{"vocab_size": 32, "norm": "batchnorm", "depths": [6, 6, 6], "widths": [192, 288, 432], "epochs": 39.3}
Rows from block 9 of a small CTC audio transcriber, named by matrix and row number. Rows with one number belong to one channel. Each number is 50 + 10 x the weight over its row's rms, rounded and kept within 0 to 99. All counts start at 0. After the name is the row's rms in percent of the matrix's.
Before each channel's rows are labels from the 100 clips, of 14848, where the channel reaches its highest value: "top examples" is what is common among them. Only what is clearly more common there than usual is listed. The data: read English sentences (LibriTTS-R).
# convs1: first pointwise conv (model.blocks.9.convs.1.weight, 288x288x1), inputs 0-287
# convs3: second pointwise conv (model.blocks.9.convs.3.weight, 288x288x1, transposed), outputs 0-287

top examples: voice: male; the word "was"
convs1.39 098:38 52 37 44 65 48 58 46 58 55 58 23 49 46 47 49 55 58 49 54 53 44 79 56 50 43 48 58 56 41 44 45 26 48 65 49 38 55 52 54 59 42 61 50 44 45 29 39 27 42 33 43 41 53 42 54 56 49 27 54 40 52 53 33 46 43 46 45 41 42 61 32 35 49 39 46 42 44 40 43 42 34 38 48 55 56 60 35 46 73 52 59 51 50 43 62 53 58 55 24 66 47 52 50 56 66 48 40 54 21 50 48 42 52 78 37 43 49 47 48 46 54 40 48 48 38 48 40 56 46 59 47 47 46 35 75 50 43 44 49 67 32 36 48 51 42 48 54 36 41 57 53 63 48 42 48 41 52 44 33 58 58 61 41 59 42 60 36 46 60 38 48 61 43 43 54 59 29 54 51 67 59 60 57 43 62 49 49 57 63 46 41 54 53 63 69 47 42 54 51 63 38 59 58 31 65 49 24 44 52 54 56 46 54 38 48 45 58 62 54 46 39 43 55 39 38 43 58 62 61 49 48 56 41 62 53 56 43 47 54 50 41 53 60 42 37 58 54 61 59 56 57 49 49 58 53 49 66 45 64 59 37 44 67 50 21 46 53 54 45 58 71 51 44 68 57 62 40 65 50 46 58 47 70 53 41 71 58
convs3.39 096:50 48 44 44 49 51 64 38 54 25 64 56 47 45 59 36 60 36 46 63 50 59 54 41 34 47 56 33 61 55 41 49 44 46 39 63 52 33 48 34 58 40 49 52 21 40 53 22 57 58 59 51 67 48 45 33 59 53 52 52 45 51 61 38 48 61 39 43 60 53 46 65 38 69 41 55 60 52 65 37 44 51 52 39 31 51 50 49 77 47 38 38 38 46 52 49 54 37 26 47 41 48 27 55 62 40 55 63 62 66 54 36 57 59 36 43 36 42 57 37 58 58 44 46 48 46 31 32 70 46 50 41 57 54 49 59 57 62 55 39 57 46 42 65 45 53 41 51 43 57 57 62 59 39 74 38 60 48 45 52 50 54 49 43 48 44 54 65 56 38 44 49 46 63 49 43 48 56 52 47 43 37 62 71 41 33 56 42 40 40 58 47 56 61 45 65 48 43 56 41 44 55 53 53 36 50 57 57 33 60 50 41 55 47 37 53 43 47 60 39 42 55 58 44 59 38 45 41 51 42 56 74 40 47 69 64 44 28 38 76 40 51 42 32 63 51 61 44 61 54 52 50 41 46 42 48 37 35 30 33 39 47 60 41 38 48 45 45 49 48 44 37 40 54 65 46 47 51 49 58 43 44 52 62 50 63 42 50

top examples: voice: female
convs1.215 096:39 48 77 46 56 39 51 65 55 61 62 46 49 69 52 25 57 39 54 48 54 57 51 49 46 36 57 44 58 15 51 53 61 62 51 50 47 37 43 57 53 60 71 46 41 46 24 43 49 52 53 54 47 44 49 50 48 34 30 40 58 64 44 41 40 65 37 46 75 56 56 55 41 45 45 46 66 74 63 47 55 44 55 54 43 59 54 49 52 44 39 55 49 51 47 42 42 50 49 38 56 55 55 47 52 45 51 40 51 40 36 46 45 67 48 30 56 52 33 64 45 44 43 40 45 26 43 52 40 44 63 65 44 43 56 61 47 57 46 38 36 37 52 44 60 63 55 50 54 38 47 45 38 52 45 58 56 41 45 49 38 47 53 38 64 52 65 61 40 53 60 50 58 42 46 41 40 69 84 46 34 55 42 58 53 54 54 46 37 54 52 60 53 55 59 47 57 58 50 44 51 41 50 47 53 50 44 41 51 60 49 24 58 62 58 51 51 48 72 63 48 48 66 67 45 60 54 72 57 49 44 57 61 39 47 39 56 43 49 55 45 59 43 59 34 72 61 46 50 62 33 59 28 48 52 57 43 49 60 68 39 51 51 48 41 64 47 55 40 79 52 69 45 50 55 58 50 48 60 65 57 46 39 31 47 50 45 38
convs3.215 101:56 57 57 53 59 51 52 38 48 67 33 53 24 53 45 53 36 56 48 40 38 44 57 49 35 43 53 58 50 55 47 37 45 52 46 53 40 69 69 73 36 43 62 56 50 26 53 54 51 47 39 56 58 69 53 53 34 39 62 46 64 61 63 48 49 62 50 63 52 51 39 55 76 51 40 54 36 39 52 55 73 51 52 48 36 51 44 41 47 48 68 57 27 61 33 66 50 54 54 57 52 40 57 58 51 61 63 40 46 49 65 47 46 38 53 61 63 69 52 53 64 51 48 36 56 33 37 69 51 47 35 45 33 47 49 50 44 51 54 58 50 52 59 80 50 43 42 61 70 45 59 54 32 49 49 53 43 44 55 19 46 36 56 41 32 44 60 52 54 43 42 44 54 66 49 52 62 47 43 55 67 51 52 44 41 65 58 45 51 41 60 61 61 40 58 49 54 42 47 56 49 47 54 46 56 50 42 44 57 67 33 62 63 32 55 42 45 53 42 45 39 49 52 55 42 66 44 55 59 51 60 49 44 52 47 66 47 40 53 62 60 53 46 60 42 25 51 52 39 47 61 47 58 43 51 53 49 52 28 63 44 39 35 39 49 32 45 64 60 56 63 49 39 65 58 31 58 50 52 52 70 64 43 46 51 47 65 40

top examples: voice: male
convs1.269 102:41 43 37 50 38 56 36 60 48 36 56 39 48 42 60 49 49 49 68 23 28 41 56 44 43 36 48 55 49 60 31 44 41 40 59 70 57 68 46 40 47 46 51 61 45 60 52 56 43 56 47 38 56 47 54 41 41 55 51 48 50 56 43 59 55 56 56 39 46 41 47 48 45 59 58 45 44 55 43 32 42 47 41 43 37 45 52 41 38 38 47 50 63 51 51 45 66 67 58 47 36 68 31 56 40 32 45 40 38 49 41 46 54 41 66 63 58 50 16 41 52 64 38 53 40 42 49 44 60 62 55 48 40 43 53 18 57 49 70 37 49 67 46 60 41 37 45 48 41 64 53 73 59 51 56 50 56 43 57 53 52 63 57 41 54 47 55 58 53 71 57 48 44 53 41 61 53 56 49 39 42 55 77 50 43 48 41 49 42 49 53 57 55 56 55 40 44 44 52 42 44 66 42 52 41 43 72 50 46 52 59 38 55 67 40 43 55 60 53 44 63 68 52 53 64 29 67 46 44 34 47 44 45 59 30 55 54 50 42 57 47 82 40 66 62 31 66 57 57 58 52 54 36 44 61 46 32 60 41 63 47 61 40 51 54 53 37 51 74 58 41 44 45 51 61 54 46 45 31 52 59 49 50 49 50 49 55 63
convs3.269 091:50 48 74 50 53 58 33 36 56 51 61 67 53 62 55 60 55 49 47 45 52 56 45 55 40 38 60 69 40 69 63 50 18 55 30 42 57 53 53 44 77 48 68 53 44 49 64 53 48 48 55 47 64 64 53 67 57 53 30 57 54 62 49 52 58 38 40 59 44 49 34 36 67 37 64 56 42 55 54 41 42 50 53 36 64 58 54 46 44 49 67 39 52 45 65 48 53 69 49 62 54 54 67 60 54 49 58 45 55 71 35 49 53 44 46 52 64 32 47 55 52 42 48 49 59 49 35 29 46 53 67 54 42 47 45 52 42 43 56 50 72 48 62 47 55 57 60 50 69 64 49 60 44 45 49 48 51 44 42 28 44 53 59 43 53 48 48 44 44 47 50 72 47 44 53 40 48 51 45 42 35 63 61 65 39 41 34 47 49 44 53 63 59 50 68 50 56 61 32 48 43 49 49 41 42 40 36 61 31 65 44 29 58 52 38 41 43 71 68 54 33 38 48 58 49 66 44 38 46 52 52 59 43 42 53 48 68 43 49 36 46 44 32 61 51 42 56 42 36 52 47 66 62 40 58 60 43 41 65 48 31 46 49 58 47 35 54 40 44 42 47 42 45 40 57 68 58 46 58 56 60 58 47 46 53 60 72 57

top examples: voice: male
convs1.48 098:44 55 70 43 61 41 41 52 64 63 55 37 56 41 57 51 57 75 48 27 42 36 47 56 73 43 39 34 34 56 52 43 69 55 59 52 60 43 58 56 64 72 58 52 53 42 56 39 64 54 68 62 43 70 46 61 54 52 40 53 39 49 49 51 55 58 43 23 56 58 50 49 52 59 45 50 47 57 37 60 56 48 57 53 57 72 46 56 61 58 35 56 61 54 53 67 51 39 45 52 54 56 56 34 35 58 51 50 40 18 64 40 50 56 42 40 53 49 83 67 42 37 44 46 39 54 44 55 53 49 65 50 62 53 41 57 51 57 47 42 60 72 49 45 51 50 38 53 43 40 48 48 47 50 49 54 59 29 64 60 23 37 53 57 43 38 49 50 48 54 21 47 68 61 54 49 46 38 74 47 51 49 45 49 49 57 45 53 49 58 30 54 37 50 44 43 57 51 54 53 64 53 53 55 62 51 43 59 30 32 56 47 64 53 43 51 51 54 43 72 43 38 67 60 55 55 49 54 56 61 54 41 46 51 62 44 41 64 40 55 50 38 37 57 65 60 66 42 47 59 49 59 49 35 61 65 49 57 56 59 60 51 58 49 52 53 58 62 37 50 34 36 46 50 63 58 47 56 57 48 38 58 62 51 55 42 48 37
convs3.48 094:33 55 47 58 59 66 32 32 54 52 51 48 51 33 33 50 60 36 53 50 60 52 61 48 55 54 50 38 37 49 53 40 54 58 63 48 56 44 42 55 68 53 27 58 56 41 26 54 42 60 57 65 39 50 33 42 40 62 64 60 44 60 46 37 43 53 37 41 55 53 35 50 67 55 53 61 41 65 50 39 60 52 54 44 59 53 32 48 61 61 52 35 42 44 61 52 42 59 46 56 48 65 67 52 43 64 59 63 53 47 56 56 57 43 51 57 43 46 82 51 52 50 25 31 39 53 53 62 47 65 65 54 55 42 50 52 39 42 45 56 54 48 47 47 49 41 59 50 44 69 57 64 40 51 46 39 59 64 49 38 58 31 75 43 44 70 59 56 60 52 56 58 51 51 61 58 46 52 59 50 31 57 51 42 48 51 63 50 42 59 68 38 55 70 43 64 33 63 46 55 44 55 60 43 50 68 45 14 57 58 60 58 62 45 61 48 45 58 58 66 49 45 30 48 52 50 56 51 60 66 60 43 42 71 62 48 50 61 56 41 40 58 55 53 53 48 49 44 49 49 48 47 58 46 35 31 69 49 53 60 52 31 50 65 55 61 41 47 54 55 61 41 54 53 51 32 47 45 42 64 67 60 46 68 45 49 44 43

top examples: voice: female
convs1.108 105:67 53 38 33 48 20 39 53 51 51 61 43 48 57 41 45 29 54 49 37 49 55 44 64 51 34 45 47 60 40 56 51 64 49 48 46 47 46 81 31 42 53 37 52 40 63 58 66 74 41 37 37 42 37 49 67 42 65 51 41 70 63 60 39 49 38 49 52 40 54 51 60 42 65 56 49 37 40 53 46 48 51 41 51 47 41 61 32 46 51 37 47 57 48 46 47 56 67 51 46 51 66 45 44 32 38 53 44 34 45 46 44 37 59 33 52 39 54 49 31 47 58 66 44 45 45 37 46 50 45 56 59 45 55 35 36 61 52 51 54 39 46 58 38 48 64 45 46 45 57 70 25 60 56 69 36 50 51 45 51 54 43 38 48 47 55 46 51 49 61 57 48 40 56 49 33 70 39 43 60 47 54 71 51 60 64 32 62 46 38 49 41 52 55 46 50 45 17 57 40 41 55 47 52 62 51 50 44 55 49 68 57 54 30 60 73 52 57 52 53 46 49 52 63 58 43 61 51 60 53 51 61 48 61 58 46 52 60 62 43 51 45 45 62 45 40 59 54 59 46 52 54 53 50 61 62 43 30 45 56 47 51 42 54 38 21 40 47 52 37 68 30 45 45 53 55 74 46 55 49 56 38 62 59 58 52 35 57
convs3.108 117:57 55 54 48 60 42 60 68 46 56 43 61 57 44 68 48 22 65 55 56 47 34 49 36 31 50 55 56 57 45 47 39 44 53 66 58 59 46 37 41 68 33 47 45 49 57 55 45 44 52 64 55 46 46 47 52 63 59 69 31 65 60 48 55 47 53 50 62 56 39 50 47 57 47 51 53 45 40 59 51 54 48 54 55 52 56 72 50 59 65 50 66 53 50 53 40 57 59 40 50 54 66 77 54 53 46 46 45 74 38 63 45 64 38 36 62 50 54 47 48 48 63 55 54 42 71 68 56 53 42 58 47 61 56 43 47 44 56 48 61 51 67 53 66 50 49 59 38 63 54 46 59 53 52 60 55 59 59 41 54 70 51 55 42 46 39 63 24 51 58 36 33 54 54 50 51 52 52 60 56 49 56 52 52 54 62 43 61 55 42 52 46 33 45 46 64 69 69 56 49 49 58 55 36 61 39 72 40 58 38 57 43 58 54 42 40 51 62 75 48 50 57 59 46 56 55 35 60 51 41 65 47 52 47 49 37 30 50 42 48 60 42 38 58 39 67 40 36 67 57 63 41 41 57 56 45 56 41 65 67 34 38 51 36 49 53 69 58 66 43 70 40 49 34 59 70 58 62 52 60 57 78 56 46 46 56 50 55

top examples: voice: female
convs1.66 103:40 50 54 61 44 49 46 49 55 56 71 44 47 47 40 38 53 52 45 46 56 52 44 55 37 47 50 58 46 45 50 71 59 47 54 57 36 69 66 35 63 82 48 51 46 63 42 55 55 52 43 38 60 62 71 33 53 54 38 58 56 41 52 55 48 46 56 36 44 57 60 48 47 45 52 45 45 63 71 35 98 52 48 50 49 39 37 48 39 46 59 42 59 63 53 49 51 41 52 62 54 62 51 45 39 50 44 58 38 50 41 43 41 51 42 66 51 44 59 42 43 63 54 42 52 62 47 33 38 62 58 49 73 54 57 57 44 65 68 57 36 37 48 63 56 50 61 37 48 50 43 69 30 60 59 32 29 46 48 42 45 35 55 57 69 56 32 51 45 40 38 61 41 50 38 35 38 42 63 46 31 40 40 57 65 58 55 52 37 51 44 47 61 53 54 59 39 62 53 57 51 65 47 50 61 41 55 55 52 53 51 46 69 50 51 47 44 53 41 41 43 45 47 34 59 43 48 50 69 41 35 48 51 59 67 53 57 51 50 59 51 71 55 79 44 63 55 52 58 43 56 46 51 46 49 52 46 43 48 36 41 47 51 72 54 59 46 55 42 47 30 47 52 70 49 66 62 52 50 46 64 45 40 62 50 63 57 46
convs3.66 114:52 46 59 64 52 58 76 31 51 55 37 60 55 63 57 60 47 54 45 46 61 61 56 54 63 52 52 38 42 57 35 57 53 49 50 59 75 45 49 40 53 61 58 66 30 52 53 22 59 51 39 65 59 44 53 60 68 63 51 43 50 67 63 64 48 47 57 55 60 58 53 47 73 63 44 47 50 57 43 65 69 60 72 55 54 56 43 61 73 61 52 50 57 53 59 50 64 60 57 44 53 37 49 57 65 45 50 55 39 65 51 66 45 58 61 68 51 44 63 62 71 49 57 54 53 58 55 66 82 50 55 58 54 47 36 52 55 55 51 59 63 62 43 65 59 47 56 54 45 42 50 58 40 35 62 40 55 66 57 45 53 46 52 72 51 62 66 55 58 40 43 63 76 70 48 46 43 71 45 52 51 61 62 51 43 68 61 36 58 34 61 51 45 54 57 55 51 50 53 54 57 57 43 55 49 40 52 47 41 61 38 54 68 57 63 53 71 62 50 52 53 56 58 39 63 58 40 59 58 51 55 55 54 56 48 59 63 64 50 80 54 40 29 41 55 45 42 40 47 47 50 54 53 53 29 56 53 46 48 48 44 36 49 45 46 44 42 42 56 52 59 41 40 63 54 52 67 60 38 57 42 46 45 58 46 53 55 56

top examples: voice: female
convs1.267 102:51 55 56 48 63 51 49 52 52 57 50 47 61 48 52 59 56 52 46 64 38 42 58 44 56 55 39 38 51 51 59 44 53 61 54 54 47 36 45 46 41 67 60 41 41 61 58 49 38 37 44 69 65 76 61 50 69 31 60 54 56 66 70 66 51 47 30 64 39 54 76 58 76 52 47 50 48 68 57 35 61 59 73 40 61 46 37 42 52 40 47 42 45 49 35 64 39 50 46 37 57 63 42 49 65 43 42 48 49 64 41 58 37 56 45 56 58 51 50 51 47 42 55 34 45 35 56 39 48 49 33 46 60 57 32 36 45 61 43 31 42 57 50 42 43 46 55 51 40 31 34 39 46 67 21 59 63 58 48 25 23 70 56 60 46 38 35 53 61 44 44 43 31 42 55 66 48 56 66 53 52 51 52 51 44 42 35 45 57 37 29 40 46 55 55 36 51 46 48 54 59 47 27 52 61 45 70 61 45 60 49 40 46 45 60 60 50 50 56 38 36 57 43 45 50 54 48 53 43 52 56 64 43 62 44 53 46 56 51 39 55 46 33 52 57 50 55 58 63 40 52 72 52 56 51 60 36 59 60 55 48 42 66 35 58 53 48 53 48 42 40 61 51 67 47 56 45 34 50 54 58 52 44 48 49 51 51 60
convs3.267 103:62 65 53 39 48 36 56 74 44 47 50 64 41 52 57 44 47 62 45 42 54 50 62 51 56 57 30 41 41 49 51 33 59 47 52 46 57 39 43 70 48 52 65 48 51 46 63 63 55 58 70 61 58 47 55 58 42 41 37 53 59 54 33 63 61 53 60 61 56 58 46 42 53 30 49 36 43 52 58 59 41 50 36 55 47 44 52 49 26 38 48 48 27 43 27 45 66 45 30 51 46 45 56 54 47 47 55 43 56 38 62 63 53 54 53 57 58 55 58 55 49 22 69 72 56 48 59 51 38 55 52 53 53 43 49 34 56 35 53 55 41 41 55 52 59 64 66 44 51 62 56 62 49 35 81 57 46 64 54 56 54 40 43 43 78 49 52 35 59 41 56 49 35 53 50 42 42 51 57 49 63 52 56 62 42 67 60 55 49 51 50 33 43 54 37 36 55 52 50 60 42 26 42 55 52 48 41 48 54 55 39 60 65 54 36 63 64 52 66 70 58 62 59 51 40 65 53 70 54 42 47 48 36 47 33 46 40 38 46 26 46 52 49 62 60 64 37 49 41 45 49 49 51 51 54 50 56 39 38 46 52 49 47 34 66 63 41 55 62 70 61 60 69 62 59 47 48 47 36 42 59 51 44 54 54 58 59 52

top examples: voice: female
convs1.155 112:43 49 35 22 59 38 62 56 62 51 57 44 52 55 49 62 49 55 52 49 52 50 59 40 61 45 78 53 41 79 32 52 49 61 39 53 36 48 47 46 57 54 29 50 53 45 35 48 57 36 46 47 39 57 49 66 59 39 49 58 54 47 50 66 52 47 54 43 53 60 48 59 58 54 55 46 69 33 68 42 56 51 59 48 46 33 41 41 64 39 42 53 51 64 47 38 51 53 40 46 52 35 42 57 41 50 49 45 62 50 29 45 55 59 43 61 68 66 49 41 34 44 62 67 44 45 51 50 57 40 52 47 53 58 57 79 41 42 45 48 47 72 56 57 52 45 48 58 54 42 70 43 40 52 33 51 42 51 66 36 41 43 28 45 68 46 55 28 56 66 52 50 33 40 60 53 53 64 59 70 43 46 43 56 55 47 44 53 52 41 75 57 60 68 44 44 54 51 60 61 62 54 43 46 54 39 33 71 34 62 44 24 64 49 38 39 57 44 58 69 43 52 49 50 48 53 45 43 45 61 41 49 60 31 53 43 56 46 41 53 53 46 55 36 40 60 50 51 34 62 51 25 56 53 43 44 41 43 58 57 49 51 45 64 59 43 52 46 43 67 24 42 56 46 44 58 48 31 57 56 52 64 56 46 49 46 42 51
convs3.155 119:59 57 50 64 57 45 50 53 60 44 38 54 44 53 55 46 39 49 57 46 36 40 64 47 43 48 53 45 63 50 50 46 58 40 45 50 32 54 58 41 64 53 41 42 28 54 54 57 49 52 63 69 61 53 53 63 42 61 51 50 51 44 58 38 61 46 32 58 61 55 43 63 65 44 44 48 42 69 45 53 40 49 62 60 59 56 65 60 59 16 61 38 38 37 69 55 54 61 51 48 52 50 58 53 45 71 43 38 51 44 53 42 78 42 47 49 43 39 37 53 46 47 47 38 61 40 52 30 43 28 45 47 42 59 46 38 55 45 41 39 49 50 45 33 51 36 67 33 52 54 43 82 46 46 44 56 49 63 42 51 48 51 59 61 27 47 69 46 53 61 51 52 52 57 49 44 60 74 60 71 58 53 56 48 56 30 52 44 53 49 50 43 42 35 62 62 58 54 51 44 35 50 54 52 61 55 38 48 58 60 58 34 57 50 56 55 46 66 57 40 50 41 51 63 45 63 33 49 61 42 55 48 35 37 47 62 50 68 45 58 46 54 43 57 47 59 54 53 50 46 57 65 54 56 58 59 76 54 60 39 59 56 29 34 33 46 53 58 42 36 58 26 53 55 53 55 59 58 65 65 34 61 50 65 53 46 73 44

top examples: voice: male
convs1.23 101:36 47 56 55 57 24 40 42 59 62 38 71 58 62 45 40 51 49 44 49 45 38 30 73 75 39 43 56 55 53 45 51 43 54 48 38 51 50 43 74 48 60 56 42 42 42 53 38 45 37 45 43 64 72 36 47 42 56 53 39 35 65 51 49 44 48 37 55 58 43 47 44 36 52 29 43 37 38 30 64 54 49 50 51 55 59 39 44 71 59 48 61 56 45 66 57 58 42 59 58 65 46 61 43 59 58 60 53 71 46 50 43 56 46 31 38 59 55 51 54 48 47 37 58 57 42 62 48 55 47 44 48 43 50 34 58 49 38 62 54 36 36 54 61 51 40 49 58 38 51 39 34 48 45 50 48 55 62 35 45 59 42 14 31 49 40 42 73 57 49 52 47 53 71 55 48 50 30 44 54 59 38 49 51 44 64 40 48 42 31 39 50 66 63 44 39 44 56 52 65 73 71 54 56 58 29 45 56 28 37 55 50 52 58 49 56 40 56 54 41 63 48 56 65 59 51 48 64 67 33 61 47 49 46 57 44 58 41 46 58 55 52 40 54 37 37 53 54 44 61 59 55 57 52 48 42 54 32 53 37 49 59 47 54 60 46 51 49 35 57 30 53 56 53 33 38 44 58 52 46 54 46 42 57 51 39 48 47
convs3.23 111:43 45 46 66 49 41 30 41 54 41 45 32 50 44 37 41 37 48 42 43 63 49 17 51 42 42 43 46 71 61 52 62 31 55 47 56 38 43 39 55 46 70 43 37 39 45 39 41 45 36 61 39 46 53 39 54 50 38 38 47 46 36 50 50 52 52 47 33 45 48 70 63 34 59 63 51 42 66 30 43 41 61 45 55 57 37 52 50 51 37 40 43 47 54 76 38 49 51 40 53 47 46 36 54 62 50 36 39 48 54 33 34 44 31 38 41 41 33 30 41 54 46 14 39 47 42 49 41 41 55 56 60 63 48 50 56 60 40 60 40 31 53 37 48 58 45 72 45 27 50 60 50 44 50 50 44 53 60 52 62 44 52 47 57 50 43 51 35 53 53 48 44 46 60 45 53 57 52 52 51 45 43 50 57 51 40 56 63 50 46 41 47 42 51 42 57 59 50 38 38 44 58 46 39 25 54 46 45 48 39 35 55 44 46 51 63 61 30 61 41 50 53 41 34 58 53 57 55 41 43 38 56 49 35 49 51 47 47 53 35 47 41 47 45 44 59 35 40 34 43 54 63 38 16 45 33 41 42 34 56 34 58 56 21 47 49 58 45 45 28 43 43 52 58 49 47 46 53 54 49 44 46 42 46 48 42 46 50

top examples: voice: female; the word "she"
convs1.194 106:65 55 48 42 50 47 36 62 44 62 59 38 63 45 56 63 43 52 43 61 56 67 46 59 31 55 47 63 62 46 67 66 37 57 36 56 57 64 71 41 50 63 56 52 32 34 44 69 35 60 49 46 45 60 45 55 62 51 42 37 60 47 38 51 44 49 32 56 62 54 62 49 47 60 49 61 50 50 45 48 44 53 59 43 63 55 52 61 54 76 50 53 44 52 62 60 38 59 37 59 31 58 40 57 45 22 55 37 47 54 44 44 43 50 36 49 52 47 52 55 33 65 68 64 64 68 37 32 61 43 43 32 45 52 43 61 37 50 60 40 27 42 50 50 35 53 46 37 73 54 33 64 60 65 56 62 50 54 44 52 19 59 33 51 56 36 45 59 40 40 53 41 40 54 33 37 47 49 55 39 56 45 44 60 56 58 54 42 43 42 56 43 48 46 57 48 56 40 64 30 61 59 39 52 45 51 53 53 58 54 52 51 61 36 56 63 51 49 45 63 70 40 43 43 38 37 43 57 70 66 62 52 48 63 57 55 60 45 44 57 55 44 47 50 46 46 49 56 42 44 51 54 68 37 52 49 49 52 48 53 50 45 55 73 35 48 42 51 57 59 50 48 57 50 59 57 56 44 31 46 41 51 47 67 55 41 64 25
convs3.194 102:33 37 57 45 61 39 41 52 50 47 65 60 44 53 55 55 54 56 42 51 33 42 35 44 56 49 53 57 52 30 67 48 47 49 43 60 60 54 38 39 69 64 53 41 34 24 48 43 69 57 59 38 81 42 41 37 53 48 40 45 53 62 65 59 55 54 63 47 63 52 40 47 59 42 44 54 48 46 56 52 44 60 52 49 55 45 49 61 53 65 50 55 47 47 55 55 49 41 42 38 54 63 62 59 61 49 57 66 55 46 64 56 68 45 60 62 39 65 61 42 54 49 40 44 43 34 50 35 56 41 41 57 62 40 48 37 57 54 49 49 49 70 61 51 52 66 59 57 42 58 47 67 52 51 61 41 50 55 53 31 53 40 56 50 32 41 43 43 50 31 54 68 82 67 55 41 42 55 42 51 68 75 56 63 54 52 65 51 52 34 60 44 27 52 51 33 26 29 60 33 66 48 59 41 61 50 57 54 60 45 51 69 42 37 61 40 57 52 64 36 62 53 44 48 34 57 55 42 64 48 41 48 46 52 35 58 38 54 54 54 52 45 51 49 52 65 29 50 48 38 58 54 50 72 44 61 62 59 39 46 64 49 70 41 41 58 52 47 45 46 52 41 38 50 57 43 43 59 37 49 42 52 41 44 47 63 51 46

top examples: voice: male; the word "with"
convs1.73 102:49 50 46 23 35 46 51 55 72 61 54 60 50 73 52 68 64 50 35 53 36 39 54 42 69 47 53 46 36 62 42 52 41 57 29 52 41 61 61 55 51 61 52 57 46 42 33 48 64 27 39 41 53 51 44 43 52 34 42 53 57 48 46 46 48 54 41 49 44 45 45 43 39 45 42 80 49 48 44 48 47 63 47 43 51 48 54 48 44 44 48 59 50 58 36 48 62 49 48 64 51 36 60 64 42 38 57 51 31 60 84 52 55 64 57 46 47 53 52 65 50 48 50 47 53 51 34 37 46 59 43 54 53 53 54 60 55 45 49 53 46 60 50 51 42 62 62 54 48 29 24 41 49 58 55 55 58 59 38 56 39 34 48 28 41 51 55 48 59 51 44 59 50 65 47 62 58 72 49 69 59 45 36 48 51 47 52 45 66 48 37 46 50 50 51 53 46 66 31 53 63 63 44 47 50 32 53 55 60 44 49 52 48 59 43 36 42 45 54 49 70 50 51 38 62 58 57 42 66 58 52 42 52 55 56 36 40 50 50 41 51 40 36 47 40 42 46 58 53 42 40 51 63 31 92 49 38 57 52 41 62 46 69 48 45 49 57 59 42 60 38 39 52 50 47 68 44 65 42 43 65 46 43 33 49 52 27 66
convs3.73 110:42 52 50 44 56 40 50 61 59 58 55 47 41 54 34 51 45 68 63 45 55 63 45 47 45 36 45 49 48 45 45 55 54 53 60 44 47 61 53 74 38 37 61 44 34 50 43 63 53 43 37 33 28 42 38 53 50 41 37 43 52 42 31 43 57 47 46 34 28 42 79 27 29 65 76 58 79 49 51 49 55 40 41 36 62 45 57 51 47 43 48 51 44 51 44 49 37 74 62 49 47 51 59 46 62 47 41 61 42 29 55 50 51 45 62 43 61 56 40 45 45 35 40 59 40 48 61 53 50 59 45 48 40 47 46 65 48 41 53 42 44 65 43 40 41 57 45 67 54 43 55 58 38 53 41 41 49 45 40 62 32 48 41 63 53 38 62 43 43 55 50 50 50 48 50 44 52 53 44 30 61 58 67 39 61 42 50 48 50 44 47 50 42 58 46 57 57 52 31 49 48 36 45 65 46 55 46 55 53 63 48 56 52 48 55 37 38 49 59 48 48 58 63 21 62 62 59 41 62 46 58 62 58 52 46 46 49 56 72 29 65 36 62 34 53 55 61 60 55 37 39 44 49 38 66 59 44 51 57 54 50 42 40 42 37 38 27 47 47 32 35 58 57 46 29 35 39 55 51 45 52 39 52 41 50 50 71 38

top examples: voice: male
convs1.90 089:63 52 51 55 37 39 36 49 57 56 47 56 51 54 61 80 54 44 53 60 54 43 33 63 52 60 54 46 22 49 36 66 26 60 54 46 44 58 56 30 56 42 60 51 33 56 28 49 64 52 55 43 37 59 39 40 44 47 64 53 56 52 58 52 47 56 53 40 36 56 49 59 52 52 66 57 52 77 45 55 47 46 60 45 38 42 38 35 46 65 49 50 55 51 44 61 43 47 45 57 39 43 45 43 28 58 52 26 38 54 69 48 52 48 54 37 39 60 44 58 69 62 30 51 57 40 64 34 41 48 48 54 48 58 64 34 51 50 56 55 58 57 49 53 44 62 44 45 68 39 63 62 37 56 62 49 52 33 53 38 48 41 58 48 62 60 51 71 65 51 57 47 46 74 36 52 52 36 54 61 54 54 47 45 61 47 61 50 45 44 36 52 59 39 60 48 53 59 32 43 57 42 44 47 40 57 60 39 64 47 49 57 60 39 59 67 46 50 82 39 61 36 57 68 60 36 41 52 55 70 47 40 58 53 53 60 44 44 56 39 49 75 56 46 36 45 44 52 58 57 41 58 44 45 60 47 60 53 38 59 45 42 46 56 54 56 48 54 56 66 49 37 52 46 56 47 44 68 43 48 51 30 45 65 47 58 28 50
convs3.90 086:66 64 48 60 53 43 41 58 62 61 39 31 50 63 47 62 48 49 57 45 43 76 65 52 67 44 51 42 47 48 71 53 54 46 60 47 38 67 58 46 41 52 38 70 55 46 73 48 56 59 48 41 42 45 47 60 51 56 45 55 60 60 42 68 61 50 49 46 27 51 48 47 54 61 40 52 45 51 52 54 75 61 50 63 44 51 45 57 33 58 56 46 61 47 33 48 50 64 46 68 47 66 47 70 56 44 47 48 39 43 70 70 55 48 58 48 48 71 41 50 50 53 53 52 46 45 40 50 52 57 59 51 49 56 63 51 55 54 52 47 64 51 53 46 51 44 63 56 65 54 56 47 51 42 46 52 51 55 56 62 47 62 38 53 40 32 51 51 45 45 51 45 50 72 60 43 58 60 50 43 43 44 44 70 65 27 56 73 47 66 37 32 54 54 39 60 47 62 51 35 36 57 68 65 56 36 46 35 48 62 41 63 53 49 46 49 24 26 43 59 63 44 31 43 67 54 42 48 37 34 49 72 48 67 34 50 45 49 45 51 58 63 62 46 42 39 58 59 49 36 43 62 45 35 49 48 47 62 61 71 54 58 47 59 44 55 47 50 51 52 67 68 52 39 37 35 73 53 53 45 44 37 52 46 50 43 58 53